config = dict(
    dataset='crops of objects in photos (Visual Genome)',
    train_examples=123503,
    horizontal_flip=True,
    bottleneck='plain',
    encoder_widths=[64, 128],
    decoder_dropout=0.1,
    shampoo_beta=0.95,
    adamw_weight_decay_other_params=0.01,
)
Rows from block 6 of the encoder of a small image autoencoder, named by matrix and row number. Rows with one number belong to one neuron. Each number is 500 + 40 x the weight over its row's rms, rounded and kept within 0 to 999. All counts start at 0. Numbers have three digits each.
After each neuron's rows are labels from the 100 images, of 14976, where the neuron reaches its highest value: "patch colour" is the nearest of a few named colours to the mean colour under the peak. Only what is clearly more common there than usual is listed. The data: crops of objects in photos (Visual Genome).
# fc1: MLP up (encoder.blocks.6.mlp.fc1.weight, 512x128), inputs 0-127
# fc2: MLP down (encoder.blocks.6.mlp.fc2.weight, 128x512, transposed), outputs 0-127

fc1.293:552506525459550438542456520515547469569423484483474544488533498528525544479461554453490474488514400504556539503526494444495491525546464561538504514462472483531530501506558445465501543559530481560478455496571473536495551484493466517525563517538445470468498543471435497473544463484534502594567445466502515501487538493474569464570466374542507499479537523493503484518578568476504505549568
fc2.293:484477440543518522450560461511479442470485530511510495496545484532458430489547524475466462478445617466527496490529529529467487490504548436436491516514515495495530475494437516537515469418499490476523542473452544537552514532468485469450587546501563561546440545483511480507547502513467482419443578483576512561537426468533456409495549571504520426526508496511482471499524439525494512569477
patch colour: pink

fc1.44:483453477522513540534482465460587473487438563436563423414544589514496560504514439505508515521455493441496452573499564578425583474497557502514456520523444518490553499469541512496545532501480528475481446426486524515522529503508467440510479496523497463481473512472517546457501504520526471481449581490511561501511502477423486507562562491430570508486489445494489516558458558447519478466528
fc2.44:504474476468597492497474480535463537473518517538425492471514518478472477521544483496612446535525438512461534452474575475458541473477504413495474453476489452471510499416498525516485449488502479488591514524516519550497551501483520484503536520457485513479445476507450513488530512367577479536523492496483530487437523485440524436480455458555520587490539430548558461505437479514490429536454
patch colour: grey

fc1.317:517544442498442530482519563455505532547488462554526433537504543501573485515534604482509508556532490555551430602528513470509438536507430541513445518500499492500456497505516522489472518410439425437447472539545546492452452505500529472568520540533514520447503431527461488483509475517539454452502502531516483494573455498498531528496528526481520472537493619465484429445458532462501462495500
fc2.317:540524610491515526480504491560479468454491551463505519441539440511466505580452435482482509464462513438472492438436494549524546460475553458488549507477465478499518508505489496389532455518566500523498454543461545494475481470498536512387509504460509465618541532543515528540481553511454496535522481520459522482460489523547572401467510465538519514513509438502517573499501459580485494512477
patch colour: pink

fc1.511:528430554516481507518500453497571533414478543511560487456487553508558496511441542445515497500568519502508568565502525544509587455459559471448528539514473539498570464543461541562522529542449459465475439462477476499540512447553533518480545500450486513465475428521491503513454501552512572502439547487432519477481540533540482509522454467566462527450437465513464540504541466482512417422504
fc2.511:467499501511462459557485434473409422516463494521481564584463528484455449466464485524468494491484478455496517467471491435410494521504444540486507479498450459419401577496540397498489448575481520516461570560518507524475430544496499498483407453558518507505522475502462493448508542518545531501524517525555498551502472448525481476484424530510459489453529501523552445467517499550519545523485
patch colour: black

fc1.243:487456516539525449500507504499431533511442508522551505493544485467530505440445435507493437545579502536599490461560475503469476431493550495496536542532474484476504547557561467540504403476525516519469524457462523462423448456481515503422496495496534551490539498479514471527452501457497531495529494511520497407483525476525502594464486487503536536543506498509401458501449394529433456420484
fc2.243:528553498560457429548501539503587547575428389508553543455480514546572547426486466438475463481535442552527450471512491496452527455495469436433496459496537534541545446418501479505581466504529506556512479478498471495561452477474478498547562508486545508529445489516505415523547559491512501464478451523488485506444495505467473515531518483497489497513414530464460504506505474456513468508431
patch colour: pink; white

fc1.305:440570597546441497454565524540545512459417529499482496487441432513487471479454484547528492402437517452544468505471563455536491495557511497552563506444519466565491482479445540506474481536527442505462466552483499525472494527515474495496494538549445451505501542492503499519573505511464572546484452548478503508570478552454444447542480551531612465578534521504486502482470527509535506529501
fc2.305:440476485508536504519493445490389473497489473477521478534532554468471513497515524538478467601563473511477543516594452522476528493396470520456429495541441530511507534494591400457513509493491512500464536475494453532539474521494496557512502527421573521500473470453484475456445462476505524475436537474525498481497517451526483523427567471482468536433523420534448470557556467507502503545552
patch colour: brown

fc1.63:502487569485484524513515547542453466539622448469525519462462447495522400504558482463472518456507459507537481475476477469557467551491477540566415425481473527521446490419471481492542513533495564516518515538491504545519495581518504496560490440500522417435519512554491506516485535485464543514460471498510551502467491451568508507506502482509519459441455509574440587490521555516397504526516
fc2.63:499467468554579530468486466513556505535486491497503536535470539505496519511459485505480522487489517530445515560504486521450451488510575464478597415486558479446580445495503509520522512549506440497503567463527527504436460503551506525515567528427349460493483466541423446523547426462505449545485531468519444506513472541470518523529523555505487499549507500508532502507399534500482458528571
patch colour: black

fc1.307:453531540502529557475557565523509533498560442537454582524494579473522515505540514549461461477462463536409551594478438521437510545439502546462535480487565484515499449517480508525505482501446507509482463445495477432555445505441471535560495515505456497495548449537442553507486551508443447539555447522473566479554535514487462427506509498481475542521572531506558482439533541499474509553478
fc2.307:495448480489444490582484415522505456528538486495552518555520405536531533378491498489526431459494499488548506455494563464516475454535497501531479523511460494495413529489487520459513470511525512496538586434497546569500558512551498535523529509434522492536488548423536516480488496501504524512490501490502558499495408567525527531457580551558496474517372471532491481512513498425476474459504
patch colour: pink

fc1.315:544532511518518517457504522460537455529598476511480600514463524515466507478458447519397514474508483470491523522494471537456476535489471477491419441462499564520504542521494476489527516478461504518493530456480460477492437482433443488589500550507468543466533549522414501514510520453525536514587468479381579489524439486524521449536502494591516482488533496474469414490452523549425463524494
fc2.315:478472507464481446494528493547477517470438495503540441659467405466468488419473501450544486515478522518534544446538486501543529493536486531477504633460539510490520453469479486562441498517532504454516549507557511510526559434526533499423486509467445483503515470484517497475499498529446455548417523500503471476499539463507526549497522572458469565529485478528564555514557454449540516487492
patch colour: brown

fc1.216:425457525542472490464483517542533510430536479500453544500449536528516560507488553421538487462496508501489479470477551531506540507451526581528535495496507481427489499416519549434480484463541538525513471481472499465446480478455433532498449525493473487499505476454490449479534538557494506406478528428385549540504490586426535465496541544443454533492521534495505507449433538533507515462396
fc2.216:590537543482574496535482471526386517620469472526483510515572467537496517519504445471441495492441488471527482464493504452527504498523417512567537497531550482520548500486471464539480479533519525540529441553567497516504502467574503474532533496586456522485546454462511485472494443518467497507500483487535435557556536420564465544486428472509531454478474512473487475514530396462506449533472
patch colour: grey

fc1.213:460534524464584543447538446562491507522441495559484528460502471509515497420565571485432481559513454539496522580506457536486484549526462517556502498487511497530427512512510546518526487494482489467386502496525477469453535506499526496579482483438503443430488504498517505484557450542458435567537492519579533475497563563548520436518456484526516490463427561517466485478541457450447445477478
fc2.213:465474415532436495594466576450518488553597516442568464547493495497529502597448473492575522466443566492524441464528524466572520495460509497498519552476528504491536507467476501471438482489477494558591510517476421558520503493519469448489493504573536509545512448504487528507498502506485539492486516491449475498486485475478413542502547409438492553522481481477491489518445541521549502416481
patch colour: brown

fc1.233:527484532445502461503535483580533499440511449523505514536509435511537484475536468487527554464536457419462549519525513463481541414488599448470445521493457480500481494496492439479537573523475489525481452445514473487543492450498465513502520488469505481460484458482445529458556485527542587586532574425437505493518600480533503553513455563568511525548546441503555511530563550538533498499495
fc2.233:504579507536500504456453544423529541592444466500507466449454532454484586511479542483446509490502526547525514435424487518524497551493419499512541480467514522492505476513506489559456491511544494418566468506472508472458583524522524440547544477472543511548540521458457427544451540534377481513543495540521510513591474520446503438515422520458526552519508517507478499515515519441471509476527
patch colour: brown

fc1.34:458525464430438463530520564455473599461517474587450534496534535463492446548510448516526530546479481597497552502552465459525458493485549467534507499493542513468496446470513534545514497478443517480476489461563467558540469446542566507570511528468457526485499506443493495455394545529486513522562491508480547498548585510519474459455479493533460560483496518537481407452470512430515534491543
fc2.34:502475502472517549503451460578514484479512509421519523525512442519493569440527470469480485523494521502537449466537494538486523528502514534496492496517456481568506464452515463486501509537506488603468466501433560483457532517463509478509469459526467430455470501481531498542575483582494515581497528448542542425451480486460636519529471541532520537452459470495449610481511518541470433406514
patch colour: brown

fc1.387:481483516516483548554529510470552456509458493556483552517500485519490529528459511470475501557510462504516487486465522482487480445512401510420527480506554504509511539553570468537463502528454462488528523488498483579464498524589513533573579415523496540453542469509529533500506489531542509497439405514355546509496479581491448559516547515528489541514509512453454510419484465497460525517408
fc2.387:510536413451516500499461482462453568505556512501508539470543516447480548479454506490528532495542509456504417514518458545541528528487607473535485470438459531528553570414464468503421461574514514534500475580524484446500460517470546455479486547544497432442499531524495453493516529480519567542519534465527498446516551481516505385460513473524548539446498488424477536486481501503505455459574
patch colour: grey

fc1.173:535450498454485492543437582489465536552519507484556549491502489485507465462555513504505476446548450505544485469498501542541542554516560584520519470506532506592452536502520553501473490565515483480469480481576539544511508562603494428550520520496445548508438462563510490457520502504477530495512520535501536477471569560546553463567549551535546492463569543524540563455475551563513486496572
fc2.173:491514514503450524561517406550528508475471498499537464470457516493543559605487479485522539536455597492476478498505506445426421422487478493454494498559483484422484483433451491491533517439488484501552505480447523449527471523464551507507472518570431466483605507490515469511510498515495474426487508424523532501470500455425457503499406487485495507534455483506447470545513419444479509437524
patch colour: grey

fc1.476:471531504512485513493501533435411494551483470470547436553516528423560529468533492532438573480481558506478445488485408526504522459508552462491510503520461513612516591511528519551427510518468498540449514521511586582500542539483496545419542595506484451473503467471475510486483481475499434499492486493455505511574513499448456454585492450520475449496539551527510507452517491455489544497500
fc2.476:528552582501532520534448458582512505501496507542511578476518514496450474511498528468531492488469531457541535512472556474534477487478506495523558478418539494488507486450454523577495466435570502495445512509522425463518481447464498503533566425529571466414493492426505467511505552503507535542519444502538495465504465452523598491474497481538537571505504482481467417531526517409576435555449
patch colour: brown

fc1.417:539481520446507496495527486495467510449436532406549551585513472469511467418464509484449487476473447470508523447493551478475568549519546470468497596484549515538520437507538472508506553490496500492500493497514469434431491470493471464376568485513468572538575477474544509478458492488533533494453549465511558453533524519555471399465482463474495536537572422503540529477509509451477499522526
fc2.417:440520498539495543481511504502504467454576493506485525388451552532491534443477483467545502555534569526514528488510465542516474481502500508513531427512469469475475517505485505572484428496498454517413490485492416578509551506470416522584468521441529504509345496519475482521548487478495468488535546488523493526502485510467468616522533567527522484474449572522474476510502538515472483455446
patch colour: grey

fc1.48:428447451442486508512489439522443573502534521563528483497539570446456547545525516555435477504493533545489492558513470491511445459497483569503503491505516469521494461491480515439457516550481413454462577449431449516514511522510488485542513553562451514449519514498479496512563483490442409461568454480533505557463473533412470453456502495491562488519487578486541554513550464465490538571520
fc2.48:514576540520490464573500452496524441498457493529510505486487471598442437512489561456550471524479570454550396494448471529547502502515466431513558476541474520453515542492513490509497541472540504480537493568510577492464529480458520517546512529440558473554481541465470496489481500461505580462508574518472468458569491531554486480499449530527474527479481426477536454434488482512498415393490
patch colour: brown

fc1.358:510473458523535560512454489513587464528513502420529545487471510555459532537469553487484541438549479508473470515503492499496570462444591498428577436581539542451562498493480495553460499509473464456531422453483515516512501476502557510508520497557482482446462464518593557590486447453448542434440486507494477500492513599418513525514484496549464547468528525483472517476478486517534489494525
fc2.358:521471546554502409473544560529431564475474490520552512466526433515527413473538441486453536498483491512531454431562452478518504506532437477513418522518530540518425463479532503450476530425527525556475513519493496484492481542512507547503457524555490468526498570505529483405577504515555499500478484495415421537513546561540496539513502492450554481530484472467495515559422554548513462560510
patch colour: brown

fc1.314:507491532459441493524489503505539470534564515440523523473596534442529464483543592543515465474578478499565461505471510530537537441576440442546508530533470491478471501506536537505561525541459444490419537479539545481528450502538425485515518544499534486474522450427463471487569415535553484517521507499592474451499480480492454490454505501518485479498438494450452483404461525476451501521563
fc2.314:500516457565545459459544539507496532473466486526499492551451462520500512530463456502481499563454576507454555479492412452471519514428555536485494605499548471515525463536500477482446437486543505566525495478441377538526492530480536497487453483552446497539501543543577511506473549487462532494484545445448530497482510542521492526495470423517538490525547518556522579530564476539547468482405
patch colour: grey

fc1.66:519511551503575529527484572501511451537469487448494545514439574453482529515570554479555518535544467497501423499504520513475446505489496477486481499491473517510420518504453445487522478554457437519564497516504510504457463433538546503492451479428544484501472443455526549554498576586460468494460423473538524520507485516517448490473507604516533450488617523505516549568472554487524461557538
fc2.66:466504514422512487524462436493456555508466511470453503574533460552553541563395503523462443503481485502543565513536502495491505444451493516452542504548461442514535484488546544542468545528538584516497475483531473491488558479461412532463515515495572551469540542532468491483460550460442520483537561480453491465444483537512482532466474404487492488439442512467588462470432542506453462479544
patch colour: brown

fc1.322:527540538509514593478476504485553530488547520497498556579553582470514510468527519524444524492497379549544524530461524509514515557510501478466486525532491474547515516390503489520485523570497536451530474513485490514547443447450484534522542487413518532458466588588507494474538465492510494565523510478540550509552507492492474432479535530483499500534517472464548475460458587445585545566519
fc2.322:497455506489514437455585506498484452557529481456513467446423466523565539503471534493547480468514627453435480501525497476457492455530512527508487486531499492508438482610489498559487502434560461487455527535494439449494486507482519499505433567511425514481577491509522462530519503453437558472489508543515479480567546444506476556474484456473511439479492535500541491483505405508520452402521
patch colour: brown

fc1.166:457557498526514521575477475477456566476554418514489510491563470487472461492417434478483465529508557489487531455469447439495511603448483514560470477472545496489559489500507451528474553564440501519510513479478465481532473463529510493430549538521542515466496486571494502481495478505499515471519516496522503573516408514464528530529531511454500572372460516431396444449525504497479545542486
fc2.166:479455477493492501539529552512516512566444486439533478549459491539567543452453479496569535477570459488514448449525489516507480386584474498461450515496495555471541559469457508507483469459496460577486483520540585486524449438520438475509467429467457498427499573458528479469490519504542484440518545526455515485517481519507507459488409475512449524526473509486481464633464474542520493510530
patch colour: brown

fc1.270:557522492519506437459508553617443458521460486516485544557528480524520481498453477503423514489583481491525470491570498510539578529540494466535485478564537518516562495540486522491458509495605544505456550497479469506491491506472511489550553475442492521561486590475471488567478513517505508571447453471515541475526452500497529519491565455563500388514520523546478485482422548536564468469551
fc2.270:503515493458494522565461449505515461582499480520484510500470476529506548555482559501555482519512508480487500473544521475476458561522537563497559447523468531434477491527466470493503466529435459499528517473538537465572532546527474559480525524490462453426536411511439538480511493399551516483517530514507533459569471504574426506523482445414536584455526467535490465430571461486425497499425
patch colour: brown

fc1.388:413562504486466476500554561469429509504457479539505457538429528436465418603477521544415494566469518539490472453499504485471492501459538486485393498493526480539476548383553496554498502492482605522518527466486539488498525467535501491485489518425512458458545508454504510503455568534508404510561496519474537515514464443446493525567544493514493488533452455503498496497505489510485562507499
fc2.388:458478470535479580540477479499431510433540498513489549530559514514541459479527553412493445528463449539490527504573459564566549474509465492543509502466543469506537520482433442506453551545484422474429451549536487508503485469492458486472447481503463477510464520457469506437545524525481527431467538460520513512514466490515515524472525600495581440454495575556511469486506529500552381491490
patch colour: brown

fc1.369:564473522468470545533567557466495497464492526459560535558461508465499468502461532431480518501550574519535564450577489583482531484491577498491509527411527544524457440517479509513479502446524516521525465523513526536488475502571471470478515523458533572482553424547563496461495472459523490485435542446509465509501470529521559466493552525444512515513523510521546506568450410591481450429538
fc2.369:421537489482491477505448465483513482613493483490461490335582441480487510500507466520567565487485481507504466532493469479507461495532406452505540491496499495504539556486507499465465476533524448496448524537523481436565535454510559533459483519491551521554436508496392481501486491527506492538531476544492482494513477442514468493469435418590513521458486465517481483453510497442569542531484
patch colour: grey

fc1.389:496463530423490506553428483572434473475424518540437506449505514456482490482464575507467420483508445496440465556481475568469515451529499496539465495547495559473560454485542508519542438519448549515464580398446468440467522489540492546547536454534474482465475485465516509482511441517542489495568494464559492458392522511464485522436495566496485481474472483544442523482463483505517540467516
fc2.389:484502508535503568470581583492530567474520476512510442558493486511520478497502471446533545533492547516587563467533493477596452583516545489494534457474506504451473504537521489581455552499506452606514477512546563536474512531441533466532458503407499456523590525474502456494526552529476513496449526486506471535558536543467537498534508386531521538501423513502522487504494540487522496554510
patch colour: grey

fc1.19:462494575570510480532529536481386473533532476490476449510536491418482506502521473548528533555520485425484493533472443468490466507561443542492516496448416459571435444526516495470511546530536645433448515524441490537522553578479473479511515512520550505500513498477479518408509438496478467506527569503499465533493508553517532463452464446529538513489465554505497457537552465491497516478512
fc2.19:506425421449484515520524498490493506548488500535520428526419488533514485477495468497495497474513421480522514448494546476425569542503555481479572511446540598515460431507564377509555524470452519531473514519499468488470508554525506532526507534516488586511462480487498521525535516543428470484516530499464500551535502553548466507431475473431475597418484468552479545481532516446451517481464
patch colour: grey

fc1.360:501541449494545453503459482526463471477493487556534501502387514496462425555529628491507471486427528554488492513456453519456490443525405447488487508477512478514501496560548524503537466482446435553510541388467508466523484481540538476507475525534500505488499481523504520457472514524439464507493461494434477547530453503502434539483476532476529494583469539459551434460588468491527472541425
fc2.360:505448514541509489460520454510451450517500550434482507441550517473532529503510488523492523544505465512531458449536526576535470499495545543514483431505432487483536449504484512464460492463518536401515426602526537468467462488449481479505518453544528499578477532525551455515446541431486494463528504535495511452514481487516579474518513478515558529479503475533466632540408530563601480502541
patch colour: grey

fc1.238:542503509504494469624546445534490464526501457472514516456462478524372484487525505495531537518427508465533468545550494412510473525524481490493474450449451523438561521568556432555464511582458588494550477532458507496498470517446526575509448508547495514463440535512560512504488513474458524575483473438532535522558440455504491440523503541555502456489519483520467523490535504494518543543474
fc2.238:491521513473552542467521492549508528509503444461523406457471497476600530469478458471524498450513474474508614484490506529442449512459441510564476502520469439482561492441529489471563505491525443524468550445502492502499512493448570470556524507466491538531547502595437446501488479509520517478461460528501496449474523546566486511548471492446552578502578464528484470532481513427525440494392
patch colour: brown

fc1.378:515534448500540491473526561527554519546639524498445536623569465466483481492464475561474555461477444486481486522436481500462480522536548539445439521442515532512514474439495477526505514543445461487520519484525520490521434521431487525504525508490483519501520511519444497547507516495483544569543467495465565479522480529430572503461487523589482582569525493445575482475501538447484526548487
fc2.378:494510570474476492524470481494439499473423476510576474427430555517562536536537580510522453502493503490504469513543528543505530451509441448529540525513487492463504481505502482455435494497568530545511486469495559517495565523566518525547532492626503443561443501506505497471462514558491458493516548531502471489466481481565354489471491421514502521466578552523469570527491469500547480477526
patch colour: brown

fc1.200:535563499486481496399427540484480512547548468481454444532507480467455538529487530519609500546521566549461461449472499498475486474520473513561493555509559448425447512440526489449461486515567517425466498523556531496497499470497456573488450489534536523458447534513512464581504482457547489479481502494509527520536515445552471581558549559502543476518504389525494524504438501492499463518433
fc2.200:440510504539464510555491498573500462505429474499511449563462495433467535458524508504482550498460493419470478486561417564495525528550415531534509458518517412451491571447459445532513457470517529455537536471459449544490573541585453501471472443541486487486499503532406457416542473485526487496533528483480490475520500525545544449443457439491522494450490543512522458541483519529484481427516
patch colour: grey

fc1.90:470504557473515524481485436535492431517538532467472562465523479525571454505470525471440431473479495456446459520470527511553486492506464444549483552550470523494506551565497519526539429463439555493448593518527466490457506463555498515539518538465457563521540580465441482509514497432526464492572486479508576435542493435555469465467580516458474471509472469411506499524527536468552537527449
fc2.90:520445518496476492543536492509518517425431434546511423500482469493456542478458466472513529516511532492526547452615436569462515474513514537504528372451539524500534432505491490490479576562556498575464467483506520473489511522522550553455475514515563540543456494488528511529516492555461499548451499512473437509478494493449614567523551458499514540493501492537511494485419445548513461460515
patch colour: brown

fc1.410:543570532507567556458535532562531483552518504556527444505535446471549524467580584563469454499555538540483505540422509458475484487544461476542484476525551520564475520526532479458548500559490532458508490467525498526454455463500446455415516495459534542533474533523426469492514493475450491583515520489491517526509491514523539480488534433572513422475473571430510519435546573482440518493520
fc2.410:479489521488458481550500523520539487402519466501529571577489564518463504590461485476503570497461489448488512453578513534545500571500519560484475562496447517489463452400476492502450503459489488521486504528500423504532455530436468587564523517472490488401581488525528468528567505606524480491471473503511504481501509491474493480551499599458456555523514503543505506531431471537502479525492
patch colour: grey

fc1.185:543502527506566454490518493523543510475443469460488531491487469536516453558498535532543445454517430465509457424458453518480505435484586498431549478577488498481494464469570496580451502558513529486569460489524470477490429523517515467517536527558433464481484506467552472485479512469400536420490449477463396509528413502460475470468539534501482558535505535574504512541490483527525552525468
fc2.185:479413477485485441557551556476430528479500517603484529519480470434543458488453555477467544460500520522447532468488537500484522513504493470531445458483496468510501527549506494542482483473460394557426527538570538510526502404528516518491454604448450546546480467516486526510522431434569502468513479526459523488483600531512520504501497473488487519543514470476560538451424490457515439504494
patch colour: brown

fc1.494:543552473540452511433478541473476574506538455522523499508515505552517529440498560513483425541485536529440433583529550439427495458482480481476464549505555407509492461527513473515570503525564490482520537486557442467456485467550538481448464464494550588503487521522446440511450520441467513539482494515429524502564480485506428541499490570541418506556549506554532502469457472489510489457503
fc2.494:580484534470525528555522490469537514523522530440510440464503449545480524507417518450447522465477469450507537488471520567559508502476543500491519551438491609515523479538507551463504456479468563578426452483447499489516541490460490473475497573503459490493442458488571478526461469573470494575472466521514485528457487501521459451483476517515514540489517505420360582507529549537535516505521
patch colour: brown

fc1.286:561486566498447510486477512525467493477463480509453473489495531461359427538502525527525507523418479486484482422467473429515466473461426551540555494512460456497468513542488519472545486474447545472484497510441467524529504524473426417465481460568550578478527468527475523431516507497540441516587447506477478582513467541491510460446505520502451512493492519516483447470538489557589522544476
fc2.286:555538546474484494505527567470540578507405435480501508468565486437543481494566533499374536466447513536540564462543450557530514534521467478517539486512514483470526528558503489499487502517452509464487454438553457495503479531541484483515536556586469500511527473471444458462575491508461507500479482480503531556519527438531486541543546491470479398517495598510480481492436550587501518502523
patch colour: grey

fc1.187:470505505475444471526433536529452437505540541478468505492500512601488474545611437535495467462515548496533470535551502483464554536503517533493555503524530480545484541514548545447573565536439490492504530511560509551602519571480480494479471576552544528480521560406448514566511536466576513502491512577488520517561515474491464478544537512496555484538539455511510498471518463492513510419486
fc2.187:538488514488477493500508567454493432473527589531437522431439541493513451531435515506530528573461524495569476513502548431450466516452526505537498485436501579436430521484449485467464514492539571545484530621498487479459479544471498466513482437463476489486503494490604529531413514493502562510543524469469461529436509514490480482508476520490517479488554455457506457521567477456571524484558
patch colour: black

fc1.16:477488518469495572536465444479558530531483518522520517505562572556472509486560479533495492497471405535484429541538530498479446519527588514479451476491462538558503505509563509499608549541441537482510481481529461510509454465482532541547509503474512516584502563504514453466597462542501465538592452521580481465534465468463559469484453491462512537498499512476518485433505563414440513525505
fc2.16:514515464526506474425537521470525504433528510516557470441472468491479479468465467487515506531539597478557556423443435529504566491465456457519506522517544459508512479540488487573419449417500475521525537486472550527484479526498426491475461467555498459370590470524499505530476509467502522497462578422476492525480516531541503476530578542509536463515541497498473522500427432518546533441500
patch colour: grey

fc1.43:523498528449559513503421519515437517511457463517468534479490452486565536545580537504476521508544515474444503526524503624524448492427496506557526504478479538541517524523520512448550546547462518520555473504559519507399466539445491492437557537510487508491545504493474485572497466525517512493419473457445449527502501556520496474581493483490481503454549559477479390509562433537472552535545
fc2.43:526456520547533486455511477519482401483535512447537432504427525526526503444400452491537503544559529448484468575515458430530470526419532534537469475454440530528516536477526514536508534478500531553447516615481487503441551536494519475514500483525501486575515535555560576521425486577481442559527495472507519464462513497509506491516480537510578512517483534475456516509526487521463452416479
patch colour: grey

fc1.53:482487478528505422576483512546466506558437529513511578524476431507429455474554511514475429431514474416522476531516544452531469503440563507479485486464501538435492511459494496535420443455486467526464486464479486485526516471440521574546466578500532482547459475516579484507513541398535447486540523513511448449501469499536494505576514459507502529558539523478498434489532437533535462431474
fc2.53:500522422533468479510493442480472486506448413480498483529524454509531442438557512529522430466558462530486533483536440477565507453469492508470520512471489598507502439510519454419444441506459449468527424565472493473442466544518517546526493543504552524441520474545502481487475451517530489434476476544449506552556461433500538515525532545431519476463593469552565491447489531561535525477510
patch colour: grey

fc1.149:565518462491607474490457448543527557487529505461490456467556531449507496504521521524518494506525498429582545539477525546554516525450513491533471589498586519538535458517461487464503516522480492518577466500484522502530542506532579531487506447406481506543466526443503496567481540490524586503494476563501481413459457459561535558555571477479538496478469507487451435481444538492448551464485
fc2.149:517500478468537526545467452565461557486529505560498504497504510512508492521518501424520467565524538512467523536480554491601535514584578484558476549446492439513479490498479423448458519509523496496504508461502537500530490463442543470530486461479497524483507501506543479503434465458624509402505538463538514528448500544438488540475530507475437513428574404503511513580565566485470463479498
patch colour: grey

fc1.421:501513423480496528482416477459590488536517499469517456551574500482512511535389482492509576533487546475552474460482521530522480499524448514522485486481466449418574544451515521497470520494389570518525505555466512473490522527542482508532568476536497528526476568509484432552485529432551539522494481492521518480520476548533586527528502454447567531544509422544513416442466518527494485506485
fc2.421:512472529491479520464510563498433549469495456556489572457439497499496535442524502443551467477539501478498543523486516512498554501480519547574498490509525488550413443558486427514495508463567435510480505420508555480452495493470564476497423574531470498470579428524481510493543489488479477527504526529477475503475563476526382460482482575559467443481606492494501565559534477482526532508489
patch colour: grey

fc1.22:524518531454514521529437517481512475462483466471495559395460504539560483461572499460427445454559498501463587495490456569469559501479508436519522525489529539477435498445501458553565515527484554525532494467415512584503517551478450471549442468446490464416515519493510521453533552496498490529472504472522505452524465503507409411453494531528484424508507546552509509484567500548449497489502
fc2.22:494465505540507460589450491525479504546506523551492491520505436519484548519484482475489563519459486536478492558475495460514442545505511450503485487484529538521548515565448569472519422511499449456515596479574431483531465475534506484480535540504508521526496464508474507467494489587436517465516519446462462497472472561467667532564500547549500548515475500466428522445516483390491516517477
patch colour: pink

fc1.447:483520499514484441573567506551561496450482498526465485562542479466512501488490479465460555480520499454482450573511507474541461532415590519453508416460475466474522505571537513558491562487457543478517436429494480466481524506493441503478506535510515504476519482458528503434543499519494513588535483440477488410522521521511510507508423459512462610519491503438541514562517557522545552577558
fc2.447:456524503481579542422503504499518451519508552514536567463532514540473531519495573481530439513496432484492437488596451521470514523497467458541599418482614458470489571485516504509470496500539478504464530543547508544493482461449591515481530475468475527470567482493494476548437516478461565490438482521484484447487532536460519435521431446471547467454480529575513524528541528494493439490493
patch colour: brown

fc1.459:572592527516491492516559476577447517445486545447485449505513500440519426481519533447490475474494497497561489476510482550486501502521484429570437511495474558522571489458496522416566537499527468547540446455508424494512558528422554516504546409466488485494519526510452533563464483489502509542477504526466514439507500392591536498534447499518553561523477474519512506479583525496497477495525
fc2.459:470583449493507483475452482533503482609569475565507536436528524528465556509522497483488573520467429547469526483465488479567509477490505543502501465498546473550522460417454558546487509550505461473442462538473509473477490509531498380550535518555497470434465506485556488540518493501513452473495476502504478468524547557555512403405498532475548484528480407523485546459452472460453502491489
patch colour: black